From a checkpoint of a small image classifier: arch convnext, num experts 32.
Rows from block 3 of a small image classifier, named by matrix and row number. Rows with one number within an expert belong to one neuron, the router's apart. Each number is 500 + 50 x the weight over its row's rms, rounded and kept within 0 to 999. All counts start at 0. Numbers have three digits each.
Before each expert's rows are labels from the 100 images, of 14848, where the router gives the expert most weight on average: "strongest on" is what is common among them. Only what is clearly more common there than usual is listed. The data: stained colorectal tissue patches (NCT-CRC-HE-100K).
# router: router (model.blocks.3.mlp.router.weight, 32x320), inputs 0-319
# up: expert up (model.blocks.3.mlp.up, 32x160x320), inputs 0-319
# down: expert down (model.blocks.3.mlp.down, 32x320x160, transposed), outputs 0-319

# expert 24
strongest on: tissue: debris
router.24:521544526544539529558551492445543432602515467543525514559456569469569503517505495522488571563517488480524532443490453481595458554481560468496492576459528361575541483544534528478453580485473500467445469505485437498531522507517524546543453471548458496525567492451640501427488578493560576569428542486558444479569385559541542477533488506444448542402443523526430457571447435550511571528463538449540493424418598481588470499510507397521483492514500572633501449439511419424453517420520521471482412581360556495549463488511565490547501517418470567519443502391507532520539594502518431536475522548564475359550462527572516509499474462470552523503462485551539530493517536479612466406439480467482518435535478523441435529547534478515522418574553510487449539395439587524498543516572598538500516490513542499451494446524523466572497480384547514465512470421477488590596543591497543464465536516557489538551449488519550504585501401507499554552455495562453455482541515525535448398511
up.0:415502409487510489496495505491505611522438512450486597403510480527410416460475509521517513488474511513579470511427416486487479512554505536451533478545604502465513554451571397461507473423500453520509578582375549494529458519457412478436423488472431484447440476497478378520492530506606528434545547398442507442526604490510528467445458487589497576480435533460589450446382488495418517625529492598502537559517495479521465583445477538622482573488480509490504490523525529589562441559533499403515512479556529465515524550527529466484470435541477540546440547463502417543439494608583440571526474541387554559525413532491438479525441528531435524446487481497438410418560532491544496518444600565546556529457539522498579511541530501548529502508442456489578486585532467478456505501415471495435528488586499515451470520485491523432574513511606482450516496597472478516574477493454508472482491629470455480575546425460391516527502501510532524474454460493514519431422544529571540525457
down.0:407456511463490469580504368421546537385486550515516456445480456459500627510437471503530512519467554504587509449517461495516512531550534454507497481509535429551457517538385488450552545576522533510437522542553512500513543464580498507518566488542643497474493493499545479507481468468528502522459495553472600539533476524460481585552533499532533471538474503561461425526528557509506454520547443373426595495433487540602435378516500506479486536571500550542484411474431530394422502351449510533546524453550542450413477585445352530493430536501505515449483559511503528520498504614491573524435518461509506555469537453509482431496440449369386456425446572558533508401474498483380469504548447479457485500483520426500491524462491495456474369497531459593539513518522486492471463458553528543551414496524501520513451477444498529502505543500531516450440554475473481464606526521506559445494487474483582517491445530511356488437431537487577491513380534591527575487583488440457534497512
up.1:522485479485474489455455556458492492495502463463551394526569472478435423554506467445495517508441482520483580458438502572475589552482447530577534416510524576509425472522569538567535424550459502440546509417388575547491515439474534463522590501531481513530456484438554482517569448561479441412463495576474531644504505537542421511402544554529466528499479476511596564488553501467448451462553481626461496527510425505477469590471550479467482529579443510540440474468474524555584361442432471375469514415488498508478442501451535541513549472505511527537527462563511605563418581492407582427570565468321534528500528537519597543482478516535483581536479449528399457559481472479349495481480499551544500550477452467535505491458425401508551526525565428556490561466594516568525528560432483548421450447499484483432466486467515536451528543502501508519589481467499439506485445438452499493558507389554538529488442607552508485416541527483538489520539488482504459495512536579471493518466
down.1:469491527496436484519463513567492538418576477487464436488550470483449454485558464527520494366395474467530531605519454417511498502523397521413523453556545539532464486566483465555506489595491458613502404489529413456531543468464504491438488507548474447517489536504571479376525558497385532509418509405552594463460554495544451494526424564471527497484561450490457467439475532493443566553554482471433399505511491628400626434441548462518540522544564586470453459571494517490489438553525523387535434471390465479498575497540540552514545471498530543499469547584526520430419531567458494528525445467547529556492497506483396516499469505475523507506506500453587597600529409472557576525407511464502489471507534534538469539449414413526562423399518525479531510485580479598545512546481511502504453454550489513450494533448532438443569546534591476607467487572549476442449454496520498565572479461557596514481428505511540468460524581436567524586528444507513454468524497500461431553456
up.2:474571485550409542455450456481438536502641446506544540486483461478555454394498481460526520528550504562541411471524440464582582450473439528559495530437491422496440590506501423532588518480454475500460485494426453420397449438565474465498494496539547512546543587509442442451460525417609509546482573505507467509460548472515539501474492517600435454503514564544482459489470533418513539425475558498547514489439484519445516461506515493525487515471483536544542545536456444513482371480473476495491604498560509468539539489357446524530459509558462537592470460525493581469514561525472472494586623460469589504546566448580465458431479498522537541568517528438550569511516491531504594555608490487567472560499507561441538558532464455501493477514404568471522425470505520534522465614479471519564487568609509580598408493524478435505469487493488465419493487592538402550479506483587576505386426444566523408475524366495575492546551545522564475562442437475449533441496500515414479491472
down.2:387592496423386509539450405591457454421621529477439492566486549409548514506508468464479405508490602467531518403461521540509502514522589523448556445559560490524421576546489459542610446563452417584500492511403563490515567481600481543527459544512577434442583581557503500467477501580424488515439529632398507476432503583503483519557645539549465468464522436529546531486509549486522510476464506475462558586556531486598448467474521520534498564568403532535582503521562553436445479493547626523524518381501540495556517462463501512482503520473560539544477504556557408548405510490501552463541405489506504444466503558396564565483494477504493377444516540467446552546543450456446476483584544420438516465519476542419458545475490538513488515519484534514511500517445527554452520544469463509480503400474484463492496466460512502455521568489516540476623552508513584446481501431485480501520540474559576529489463503463487440425464489474509554535546562512551509543532543513438583480455
up.3:497613484496512593433582491496470533501580508453513589475468545589553499452587530509519469532445535527547509561495576538598527612539522472486451514488470516415349473529520608425465498476468420588410465522483501477532416530549536578386420552460517573500551515434543500396601477445501521507557503510515492484575526492569498427478495530571540426447475547431452457622506503491547584484495471505511453477468371484470469554513534464499402495439501502530543481457512425525583503549496462507579528524473522457509467510502476429504456576494484530403477498481541465470552483413486524483548500464502507447478408420468481428497560504524521540438473503544590581415537592648465482507583517590525478444544470545412518500543469433516516479483437417420543461463482483529544460482539518495574533516552484459523505637470535581464588537467486514506421618443453454497491494506498468473453613461481510434440576572455557463495409533506514492572533537450475471566516473436528470463520
down.3:480606444503439556596506512661584435453471444516477536573438478511554503541499408555440484462524536487463569429551496515496472515546522530497526489529453486457474444531519560476500546440456554529475497474444498491477458531531489437511366432503489411478545575403345463603571490569538562448422498548476455508438487467514544592489484453520447519473498626485445504560481567539551499580390537497567506515565470502524500475473516514466378583522540448535543491546507570500472546498454478538527505430560467467509439469457444464482388564481518504450498471497418484529478541551542487531533478632501494517563537478541416461505471470534621322488530492521451504457465510529513454528468540496465490537488470459479502456444556469452395530417553482561568459452524501444539598566517453539521558574540531524508435466417530459498573497499450483444476544419542546463501666593486503443541513489424618518484460485522454496516401512483454569470494534531447509507459482434553541472486
up.4:464474403534446508538490382430422532412639511400468538435538489488564494438527494513477438509470546496544528506459490493542614418506489528479484440499461530514408557549493473499535497405452572540513455448527539489443517465428436424543489475529595469465520450453443476620492492539477443495510546445492514593479583501457554484484439482524466540578537569493542512410461616534500482451485488576508455590466490430436445479581512509441501459528505549488452498490447551541433554495450419514438598382622516531480526499460491632469474536575579539551470495628444447482471551447459540497565585533506443564530572538439454472515435549555432442551519488380481427555476518526510475526562501569492480541392452408566591531482539425372564527476487460453516541519593527515478523554429504495410444550549462493511489485467510486472515512476493498416435529591513503536553477564509481613538503490521459457443552551473448464476566591450460470541478489508534461479537521496512462537527
down.4:470489436469510437596510491554586525483548597530439496536515468443503444482502479479459532550461533462545457530508507545535553468495492552440540470560555532485524499451531537507544490497506459561491543506521516459501521545512453548429514554461650518523570511470536491562416497545498498433377514505473698483417448437472492450563532564491484446604452525485555534463442540434442511472500399454461506582449553631548536439511523511543535513533437545523442486487497458388516494471508416477581523466611450410481549465499569460512540446493516519580446453473455584582484564427452487531496479498529533410478476465459545548337498653502545487531461481468491504571496453544452469450608452454571497528517497481485438470563411455506538444432554529444566512471549462466488430557509584482526426497509558498541568465549468449493416530424510489546517486502427368524549501499498535404480453646509458440515538432494498551474592562530560479476497511380507485489531503503467568490512

# expert 5
strongest on: tissue: debris
router.5:460489535537447511548534477453496522383515474424558567471425512488391502490452490407534454538500491463502481540517468468536558488421485536445491552470430479586514522401579408440579600517497477413488498474482497413516516389513396477409435564479608619454610547509461415506448478502558573546465445466472458497482560446502430433588519643476467553559575561518525538510521532520476575511475450546520594442465466499531522480568511544468473538557545420463423595489482410487476609441486497464483543475558435592548481576467442435520552436511562479426550603576471464504496500507539498571595446582511513498480555434468386475403502530473576548477507552480545510488521574497508546547563492491543460496497491527515482435551517573502466532439446555475594439575481487502538450451474484517485479513530537529553571510429529476511527460422453421442510499562412533535516572526482453527489439553461480517439518408507433505521449493469478425422519423505436495476508454420476445510572
up.0:519471465497490489448403435508479550488581580460507425583535490503464504514519533530476519491457466474498531525500497435568499441520475462534517490432553482499516504506502541519532527547589504484461498506441598528526471465474487482338521507454474545407509539492537486480425432510414383506546482472509558509496405528521555522437435504600479557516416497455476422611456479540462491492538412498500557442465481506406476635450483516485417524436495498504535488450522465547642483516493536527500493541498450522561447508588468540449442531436423506470515536571574557514497483581573493585576536416545475507529545497526509474492544460574525529513538324527577598476602449533483427474495579561534523453515487470460474449360478547423468461579462424571508482406501486505523545504425561539502590438439507521509457507484493430484518552521484513574555488526417462526431443536509528422414500491479485574467504580544550440351595497577566553506521613479510486594567534487478534562467
down.0:368551516516481477551506479478590515539501532470487515566560506533497518539478524536501498515458597522562494458509443567480468525501540470572521491400407564504530476420372459585522539529523493622525417586422495573564502402541541412470523453487523589446473499578519538535523467533595512431467577581506580517554509574550546483484519555580577492597569462543476412504479451453467560522508604625562424485411544546552509481476627510432525425501503514591506460569528470525551535600452459527470410486499506459548505503597530566501479560486534459414440559511534518427456506529400431434553462472552567532497504493416471540436479456535485549470508483618471476509617500526498529557524456462572472522496528554578579449553564512555537469560468482479548477425457504582463486544488522527486497474470427485428456534556486499487486475543415497434565519513507603541474517523438419530524464403514529479502427567497586517599528553459518533535509546483516490487510425429458534473557
up.1:534491551406484451471544476541444526414505507447501525399472466523478464446439503481447528481506572489536473540537537517371479454518509588504625507530521474477447445547515439519435517552522624460491434471517579389518550429506505511506537493473570588413565552512574544481443495482446577492427464508496470423439494452457547481501555544564512530511472495522381498509426482540450531491475357421491514584531436537487469553454495558500476612428543489526541481540537546538550509525460465563387559466498545436512488535566564544549485464592510487481465510545470487561451412556462469507473471524510560461441584443475434486508460424489499490452450536508507521497522408540469497455537619479485536592450479506459510544517496463484488450492481465481486462536547446443435449480527425480523476448532455393568478550397489477542603438562537454515568413483415522387421486552427539418483476520449464531502542408574522492389541590490414458481670502489435518512504480435463517586446
down.1:403403468405499434450394407463510514495481438470523426488443453531555552525531524528545475473501476490484514496484460505509493454436428477481534418500539538519491512502465431507475492528541418523534508435482436509535576479595540457467524547517616605506495434518494546454455514454446510530537573484605664564524580500517457482475446449526498528564539479552490499366503529467536501453546561492454443495453447524619500483476512460467582538475535585516472579555525450548497580466468534448410406532413605414525510516531444572507537447496432461466482550506485543508490446543447563428477405469484501524461470571442514542550434520442423492490502499581560569561514414459561641545468464552530516489485554496539459579466449543661544518520554527534479488575494519535530430425421557517485469480547485480489461509497383439570476505465515546516456590550560507470483459356566495512499530431562548520470511491411546510446503478523530504560427460531494523511614499570448504470415
up.2:473569444454481467513518511476481516513519544430521513538470509400489526450497472563442595582480458515534527526573462493501501468528553505525483433482540513520505484586551489418515582518491478538526458489563516545443541602496451466526498566485477487545550543477514524457438441517548443550533528490469563497405425390494480512491499512543536513525532539310594551570417545543565458480576577573536550509530546475539485460429400513502618517402559483534453459440462514452493574417469516443477477516441561477526427456480417465467503580393508509566478504511576429531540470566570493503592543556530423471483563525523528505487493407506557485408494420568587442502450555532515413427407617499444502451534492448523555549476484490482504463496500487449523504448510457655478486459476509520640530489599473550558505519598533509493478545498456462448612551501489503535533527494474614543476517483477561550530462418523551467522479349498472521582391496464475539544443554437572500548475
down.2:434606480481426573554533526454529509402504478542511524498469521439488416529467440503511436486524447437455498513472536484578456555518502507533582503458489593479525572576334508491550611510465512517501502520449476583515478490523523427566484463524498508469474587486408520508515480614540487462486473460564482471554541378385513520445537516386470482451619482555514512504460355522532533483545498531439483473512522521535433541527525471458465474547470450474394590563523481445495476431582427533415433481548599482515513459489482495464493565489466469464493530508623494529520543518542533539472536515557554527568584466513463545419487482497609578476513428462501420470465554561399560525413561391482528491472454409452511476521473535466470477515538495446589461483568532575494436479451477485511535430413429463515402531538544511442497364598492528484555580509493486463507603502459462522479504414492482543473536494536484450484522631470523506405422470454514570465545485392480502543502
up.3:482475455538573494560542464434483444506522488532486482642477418486408496527471527443555580506544448519539472568478517475577525513500515510487522486528457545523510528444512513445518550461527507498540659490459472511539482599466484574456523582414502449473499388511517446478471586525516512526623458552526500499392496607546552484514492548504357538502549479529522576557560450496498457432450558492472549465511528486538546477438489543454531428497470537575510492406456478464427540435461516528487372490424638576427466556555502475464514533427566459489522558438475418552486517525425509489413520460475640486505550526515577553475491540466451471456500510545400590530473470417484443537367455420562473607578528515534479541433547583520510368507513544512486520505576564488460594461466481511524535521478505536526519419522526456458559599455468415448499548524523498503555518450441517594477498530523542487552430478526431512474551389443465524455369539517494537501514545495564481513488
down.3:485529437511471482392404514567577409459525532573512506527398564482468408487507475522431506453569528518440460495599494497536526576449481514502450477487487527623541437446525552525450517430498511559521450451494444456504524451485481423544576492470474475549469598553494411576414445623581497464562524511532498449615551530429524575496421528554528496537546517539486490552400468532427569419519488450504471604509566541528535538481526388489469439531496532451384546504506494546542464507439518485399445506501478498510458397445451527495535464484453524464451455462494511585464349543517369560504461486497461517554479446568554481453547486547603534510481522459524482489559527497414464573471544489460456495452395480469618434480537563568477509550456465537525553466510554462468430530506506446477597546536419478423540483571489437557453466475520504475483486557502489533597521563446463376453489504531491501501458590424589549502514546451515415474479450411421465459507542489468459505555
up.4:537585385451467503457521511601547464504491480531500415540492565534433399487529475536440509573527477559493602542576620525479487474538568495476438501517550525423501537547482432483467508522532491581506402458517469579492507612506504543519531524499488472507480509612604560476447406503439452408514615473453529541387384513555507499462397494506511608515457446481532529505449543542419425475533573498501450598580569522478524415500372477478513532482520526493486446504487545544482562535484453598496485470455485531444444482499435529467514582481493535678480496524442416508483589517528487546423510526532508502466548526545563540481496524443509482524423533563511471562544523539446506458419388530418545440490540490443600429467471488489538508462470567514515566461448463547498466475523544437509500477486448423554457389638491471511463428487510564451489517459506571544457520568494467530498506490521539522443444515478431543567518453470501561496473481466484506589418577524584627519513
down.4:502490440570480552573589462408492546400575487562432507519520526480487554474472512502455544543497437580432481499424521475500552500565471467528550496548450448483495498535400539483526474660464532512582517581487562570531499447493524427564478508424463477523447518432472521517508549569516486564510510515548471514498505450480488544548486485400398599388554518543529475451558556485506505486461450515470484476532566608521451450560578517427487542484539442455465455575444479464476496480602380476427456588571411391501531515508443484531565506451477557513466544647477563491544534517513390442482561442505526490482485472549450523506468522399560526461465474520556490491410555535491479474482414417544455532482516451515456490491458531496563571493554568479586568429516474518532441637517501550457484398488451530459467527476528518471529439467523559506537523484464385508441549519467511464485643470472558556516481421519475459469544569540544584311498463450549504429496469445494517453480

# expert 3
strongest on: tissue: normal colon mucosa
router.3:450483413481657420431442563469469456397587523559416607551514412538565542582514495536514593512447524474535508414464486504518452490532497433481574501473536479450487469565396527495430538427521478518458465505530588456497474489478471543531538418493559521473503488487475537386493496465501447577513512560532584434529469498574582567460544434553592468428454457469484490589479460473542555398599423418446483496575501472489507478426518550524529614445508585505502406548561566466495432493458493488543529605497585529467464451484520528476389603584458547486537417429499509538519404535522504534514540537407446467521478421519517501563495467510476576472439515479534498458534449524518474526428515589536521528523467459449493484565552449558482471524469490511548480486408542648432486479546516518525485411437470476486533513562441485462512543548551600562517454513614509415405492550480496476434554491517533476536519519561490450457535581505587499507512524452402577538532506453506488457483
up.2:520592567523508543560597479554497517443493511526566435410581525548470528500516512492470506491560481526466381417501581445426493509563479599505453471457403458527500476465451396528470563474469657450435436479564430396517451479539554538578514495514571550492611484622590518494457560412630483457494487433569497454480514575509551447510517459536476540533490477476476496491482488494501577478521439473523407515445433448487510528458478403479476468485563514489470499488477475533471588413505446515350559530452564470516340508478556483495539552520420578467560536566498458433491539558516460558553485506523551422546572432463409583543421506457400490552453480587427492461562494515528500577561519487547528471528556481509506448508443422500484526492592592529489518461483477510481549411508457469511461548571440427447415470482535509529466513431554494528510530472498505485502449582476420501461485512512450525503439527545484504484539572472514540449529498663458427526497470514512479469419
down.2:567524434510473542473465488573492448534510465537478483472443504590505444562446477488516425486463507481490441477510472598506442469453510468588482505483577492499438478525517515507437550463510475485489417531465522587549483489465440572519466520422406487495508471643412322592506509433490462537521565457505592472472556599532608442484424526569475404575488483493441545527530478575476417484543576500432402476439555435580505488533588415555533441503475467501471440545401561446501451538435516439427442432508490566499479532414513515500452522594465481567547493487486370489421476441540565511525430511512523496574549611398494574546473575534553504505493461513473507575429548527507550496497520480595439492533611502534579483550501491500474385580454526470526447601545519474459590420462421461495519556438477491447499495553459395495474501502511422555498451460476493433402504490531550547572543503507509537467432521424478472481494545533474515521533526493547506550542579494522424543432
up.3:477559552497541510509534470497425456405557575468534540530523591457488451548476456488416494468544495532535456663549484454481538610510519559534508556494494553580447546478506530596459507534529539534501513393527577458460536492584519494555550524559581563499515513444516468504512570500465482516514479607426494540464419515551490548464459411467510586584462420455517421516616408519478542479552423420392462440570548485507468485486490558544590542467518493433559449438474482490447470495508418487490455492444585499519478443528576474522483532489471539433474481437529451565527474545538444488430575574475449500550488479498540544490449445493454490626486510492476468528540476436512537452479563477532519458547467511484516512474542475492435480467547516579327522544496469527474521541528491436547446484432514479536445462441615490576495512431504443536505511397418544474399403487446518466561488426545541530590628467483432498474621498467419568593581609482483487546528476460464517589476
down.3:511546512547492571521565495442480489534538522477517445424491475541495502531459472515539493585538581490468473524599497510554505463535570519665576532507561564507528472466446507349470530505512441448502419578451452520412544445437625604486504487423532481496450432392486519545516451463481516445437469439507531512575532511561477573508475534519576471545559540504505573484498476522518634545526576537423432441431552418474516447636439522573491488463471483488445544500486473503561381495508489532474424525499510538554522459566473418531457575491496575448533500458398473541510449600458456569524514550543488511524454515526590506478461554511503388567438525553516575608454498507527490561424445478507517492466489438574458482554452470495443468559474478433413549514588427411561602527554404514444526486511432511510465526515497526506505509558533572442576476513547609510505465461520559577612472445441551544454619582515489452449486529533560494499526466468475505468512511454543512494582
up.4:536425474534515517454534458487534518524463584506419465444431414435533519527467569534514493498505531434454456468486580552501535578512525494504562489443439554463441552553533528460463520574400435466584530599491402494452446552524486469463481485506524512456488530541465501519516409544559492557499486514532508360623394509559485561507575487431585514489487466513438541534456644479499453528452544515460532528412389534546523423549421507568445486387511458502460540424478538448409493526408540523573418543477496588491458473533418444558520509440571459516535512498428494529530453470475544522426566395522418527473527510472501562517625513442537468446500584556555508552500476382490413609504482410553485529460504461531564574429495533545572480526546488404519484540464416495481490538529558518515543514394565452506545564494462528530585506416430571478385482521557492467533540488574462520540540496476502504456544513495484466545512356540519447478546542468541500492482559471504529400542
down.4:487623400492466476557588492450507573502518477536462451482481454553483475607516486520509540490521502543461572480515615534491431597545552529536496503506433550458472559559441473398424545591548513514408537456453416497532425513423438440507475407510495493484548540499493548542573436572480546501462508505487620525485449464512580495490592469495558497543547591524444566614505373550526381494505481471537518527476522426544531547518569550456442452539492455487488505451466501470438448541493563596503490502543526452538404552560481487567485570463454488465445510466446407397554518517619516484467546545566512471571483528547447475547473465478575470509531607486498473476475488419424448469483594505541575482503441441439576476395596488456468562458483488541548546455440529565468563510566445474491558467518509499570469525489498522512484537546498487453483584445460508425529464550507543475516500469500601464461579456517464563475491553407473581424490606513496537628543468428542553602507
up.5:503499537464515533503485508497525496525560584390530433558420550494389487539547502526582439534584536438523445602528465542543523529535538533508531500495461550539519527475452454577451469580503509539488531369556502530484506554480595518433575435477451413442494521493496431551489502541503470525605473442522474563514487461461413533662452494500498578486506453619449572445622433495458378597557590487500527446464412512556472394447496523507458532436504406519498522490452421522479488420474397516505440473504569585487507443522490465471512472455548536440477546506464591446513565490501474452527498510525489526408500551517545522497501508446458448581476491524434469586515543446354442503453517514459552394471525529510577480547520496514391532465533400578473504522488483602582428546517513517557476558387522452563524536467491515555551497537508461477501477513396546546462517399444498528497455427477533499470571477470414498593548484491459539540389507524542509541554451483570503531498
down.5:557421541501468523532430530368458545380473559534509456495485459505569402571541477497475476562566507396538509460448522502479427445491459521541542514571450498451389546481554510557362500487453386513454543536462497534444539441526542590387503409537429454526520482507485556476531513485463470490522472480491580533516496500453473459476506442402518560523423534435496536556508538519549533457515471469508544501458484471583484434526453446534411505467438446555468624501492451498378509461497532497518480483570547590574576517550411516568488484524559557514488490564501580447491460599497524532572477477509442470582488609559508514488470447541538485561464469583542457531448465485450478492530465460551543397459479473440502525411461464510501534522477534454422544586583492482448470512496438387423556462487461468441505428483423505535581478427494520516521484555570567482515561472453486492605582477392591403506475525565558415473386502492607516507546479529525551620543548500483474491514
up.6:522513474492444559508471485448406530568536493464525567473526486553548438464532451510506518505515545567481502561543501404497539442484405508514439446600438430467478549436436525469500413492485424539506526340511513468489592582444458551427518450456504481430475482443465476498460444546471405523454479521444520586472579602465495433480553469556547528566510507512465388499486614538562464494503576508594551460492445508450491602559581477480505523540558498448562560431485459506530585474582436534479420478523513557430480469417517538500462491500399404503471507498468427482500533492489450493513507499539518478531475540459418467557556571518407542470517520375496518446444543493549560615630498455504510535529590547463469598481398462426565588554454449467451469442580572459558546547485405518516486609472485550537521467526527461497604552530491502371521493500574435450426496523489536461453579501480453495456502521439557515459455523528458489519526517474543536587469496606426483444475
down.6:498556466483480471504406551492479505441500478567514528522571521497536499467473539503498525498590484512591479544458518495516524537634410575480431580438437461486566623432484515529546441500452490515468548473578611575372454458569556414469510506539441488480525452548595513376434482511467457531630497598480477527520415498459468521468576588504476543456433485519531453529476616523444432526548409507580555509488444522471481512470487537418541609537477592563436586535508489458403559536567483441523519556391486555429543457512487528483509449600490483497470437504478543491533547604455518472526564413433502493432484470544528478468569397502473508555523523539482511459509511553578543450532496548486484412516484509587479544420489561547524574496497386472457489548494525469447491499483592499489520456530431476534536498408510469392381454412512468483456431506527554488450543518546536522497537516559456560485361488504495519546415470507571566509465484495477409532490504526430484432519

# expert 8
strongest on: tissue: cancer-associated stroma; tissue: debris
router.8:447523408530578527636536431364440554515546468484463520520449508432545547474451577628470576488491505478513527464496538547513491503537535461509504581492482509583453495437547533449519604452503526509465403492533451510505538488471504552560475565448508470543564365524542515551481532472598436524478484460556502507507471587485570416471509471439480503407482437530556496407502455461491534426511506572440501488523575510490508577447553497586484476564475462545491443453563505479389497400521467481476490449539534620544525514515492478509488547473491494473534509378486452485522517423543578507447489551541432531552493428502486565476419590484490484462469475536526513408566496353491477581503463512502535467503529552526483446395491539503619429486598476545497505523473577491460639501401502452418487458548528492521443431540576441422454584380627551523469532513498490491603487481489541578520544520528545501535474544519514516544609426471537554428495552528478440478549519407520503509530
up.0:467518532466483456478552467480554431485520527521544409484493473539532446560545521435475449453520497517539492602503606589474443448517541590582588410501506548506484492585507477600556472467533463473541525444541581537540414470496559474456574477450527611516467504492518495551493581535507574405506427560426471546527513530509517513525565524460539567493512477491529542494484490501473459547509540458443492568505536625551509402437570512446587520482446425498505565454464565476514565449445507461510483452528519471494524570476496508538561508488423550555505490527450493525468575551466539471512508526487480498489517516442579539441531448504463413578452459559451456571384439468576554467421513505502449490386447467546447541479549547530476568456519536457360476565527423623417503510544510541471474456443493497484421412386528455596482474488583417558539642521461520507492469466513574507626474439504478558418545495500348569457553468458510490412472563496517494485446527582552533604486
down.0:401387492517552505501457580605496566471465450586469537528541500501462458469498494450445461521441525474519514542405477411543558499447519535496526336454437425465418530487471535482531495513497347515598441495469513520475419428512506562513478484464478586506423591430527464498504467505541439590468508530574567486543482534523449364572509499506399473488489505534554476493500607413564342491542504529437484446470534530526416540521536506475473531571450527522472532542534483511476599398441448539541521501502581379538554486491476410519608533414513566467499480581557540497557464452541442364533517436562542554501407499455514432497414446555380458457472476576513464527575532545433636463517436454514535573567550519542418533462495510512532465515519477539476500492464514524489407501477531496466555436556510550530504483457503533516518442398495528538445478485487451567541534485440488367541536539511568468535519489472486533517523471524527538538496489468477489434458555506512477469525
up.1:584512563523510480390433515542465505499461424446531479523536521464460473472491536491510490516534510517433441461473464556472453534506515478561447399482484467520513545442468481677509472530546541441521542467455549457428476502484592472567519524490488496502468516531496615472394408513391519430463524653465463529522514418491521551518443388527485452570515473500496502525491573526489496517461451481459424537524439469531510364464469555479581540496481445452453532552483571488504433509507576574544607533478521440630522466481404521510500403463594456432462467592465680484507452465465510496565406486521488648536476504503623496576523409565412500503569526499535439493493525536468435440465581507493520561509478409508546550547473412545507521374493473403414438516536468549524508508561545495545499494500536543520556556453432487513503469548392530517434527474460556512523478468542473498496445479553486425409478580504556471453567527477504477534527518511553541450559446500487538470507
down.1:386415494500452458524439577519521489504523520527549428408465485603543430500536507507422508474502478531505522502444470505528460491436426514478453466505527504438537493521538475513536593493458428560624490412517463535568540440485400547497446561580467455497541583534522480505446564460476566484524540488508626373528527542492475524543420561535467472558529512472450508459422463467489478476497550535483461496488501491559447502434564454482415549469478540406486490570460553496507512464441618589498490469423604561467588484450472486401482480458529488478604553532578446453430429601505530438591470530525508506502453449470425550531419474497490502524520411482584510600532485509511515530466518410411574450507582525470514475581467437557417501586459553509516473536546558515510490527485477528524528541382549523414529608496513512495543518542549491412490448617438444472410546508516449525453537548531462553422464473441528449519523509478511527597426393429455523396550523442477389483470
up.2:490604489530462507470428566479438513470446460515487476430449526468547512445534488526445468478504457551534548518518412439508482470482528536433512441503525507507411593559550516421550547499470485555442469402503524427459569536470573537439410485480465523540505566585488561518508605365519445567467553388479458581486583390498491495488520491505536475501546525487351485519558531487526470482474495427548406608514532459470548548520417481513560400514486458467496498533463517495552571517453516510500588466503458457494472609538536546452505499531531509423450446585600539464614454543502488461592525439532473528492573535617511441466454478538541550424466484561554528514463513529590541472546548504505481512535522555411545603534580517477450500473465459432507415483597518532458438468580542509615452524483524611510552530561494507470410439535513507529563513554545429575457559469563516410432563359488501465381515458468550528475447513489547496539461494437469508512441443461459560443525
down.2:528474441506500555531517512409481444422505525498436482505462476388513532584571445469468518471350523563463492422467492556526450503545571489490601515459472556431512534477505550543572572539514495512477528507433456430417564481514499520599496501538455498471460515498483510530573533516549527492483527530519561484499526460514475548587550503510466548497491496537430571502462484492390550504510567399440591470543511459593480570416466563562439587482528417566459469447496509488545529507576496554499558454595520389457500461439474474588508546513473455512500543502525534603512535544574447481476496552541442518408480572423500512397426453417523460527483430453454530394443507399513406467547475462548532539488519502436398508477494519430452447520504507557542505501488570454498507465529401460473455444532473477627479562466427574545421436525468468520517380383522505437454488570445488380520497570521546575508577394482506387516483519442457547405482523543541486553579520423537546538540
up.3:529516603503483414527484497497504501494514437436513543590506383435438479501414580560483493510603504367557405583473399532514502595458533440528497443405465546548500477441547519513599478542607485483502519541626516455518461628490508484527475491442479566534440475491418610481503489543425521526483536509453475431502517570448520532493515412475520460478506495538493576521525534529433501511525340498452512515511404533513405444559497482568538486540526515535532527462520591467476439462512631573547496543392465482587538513473503559559429545501578510512537424523464526516494538557515482481457492573487473510444482505516455462581485482536469455501523580572528525474405387553571425475442531513474502500415561428510509518433505403465576496536505433498515408501522484462452532462589505559542562465472522532526571495430473507549534459489500553490462598480521510553503507454510423533437405461555469405512462551532543431527499499604454463609510568424522467422531534540550550535485
down.3:496475488509445491495507500571465576538516547485535439516518549550574507420486553369505462525445375531427496488462400479489532503505497537446504451534468476476467546445528548505549490547549552507616567460584457481493497503558606471518607592480469500563419573529482558491438563443483493517482553489519465478535494510495487503587451495442484439535489493572573488418513443431549620427539403463453521518472584529521421554521535480520435553481458480431452532565501492495464419532571531457519561517551432556499582522421486524468525413513455537522542519493566500528486520542519612431531389456498455522430423463452490493527542407476522435504428540536554500589592457467483508554513474416517462477536572601534565462476444469609629512511525443498485553452506575408503511480569588516466546457493475541484531621521469571521551584451510534432629505549418455601481560506547507496437474557469457492474508523479543520455581452561523469464493413444580463429474483562511391471492
up.4:493484582485495505493548486474459454476474546562490485413640551588586544430489506425515449507449441507453447468507519487476567562435532509457470481603501532449421489594492488458443454462445517541503547555480476470519586511535504527497577476523521465516486555460554458505439489542470460498543462487496535447497534463503378526601427547494530491624476559451497471471455516436557517491568475598526440530538515509600425533392473475388512576380562389572431545480540492499481587521575501572418438453464564478524437489542506542472482565476484486391482575545477506461572547466470524471493524523431561486533502494510520520540500435471471505498435595447404553475392556582475508548518501547511398465441484537484542493449496570505403550385529514496506492452405490590572406546500466472561488525394567553536635501518531539482522513507519510460483536455428556454465442443533469512527561571457515544529561499486415535402431531527521490507532415524498434502428526613424450477513
down.4:574464463503508436512544506548531475554515527525454582536483521431464473503445526551438574435418520565513440486450495483466555543455567518506537490564479473594498507463560442546410451526459540499447433563454574487463427563477514515470516572501496499539478450480552449495485491502546490539453415568541635469452497465541527413581461482482415480558448560552519367583486529447448467553496448521545445418427600584497442492489484486478498541506523486403441530583389526508430488364483435506532520544526466489495474462536550408493544437527523515509579554531536534409538448421439520434438403505425561463508523507387597518391498458571550400488540368500480496440557513532507536454512499459530464549511570489604523406531469458543518518502493467486476551515398477548556500523508577523440523492459498483459518432438505521417476408488513529488469502459466544544574455470441517480505600520504582585405456613474524523531441453520436422365470467497506529465484516546460499562558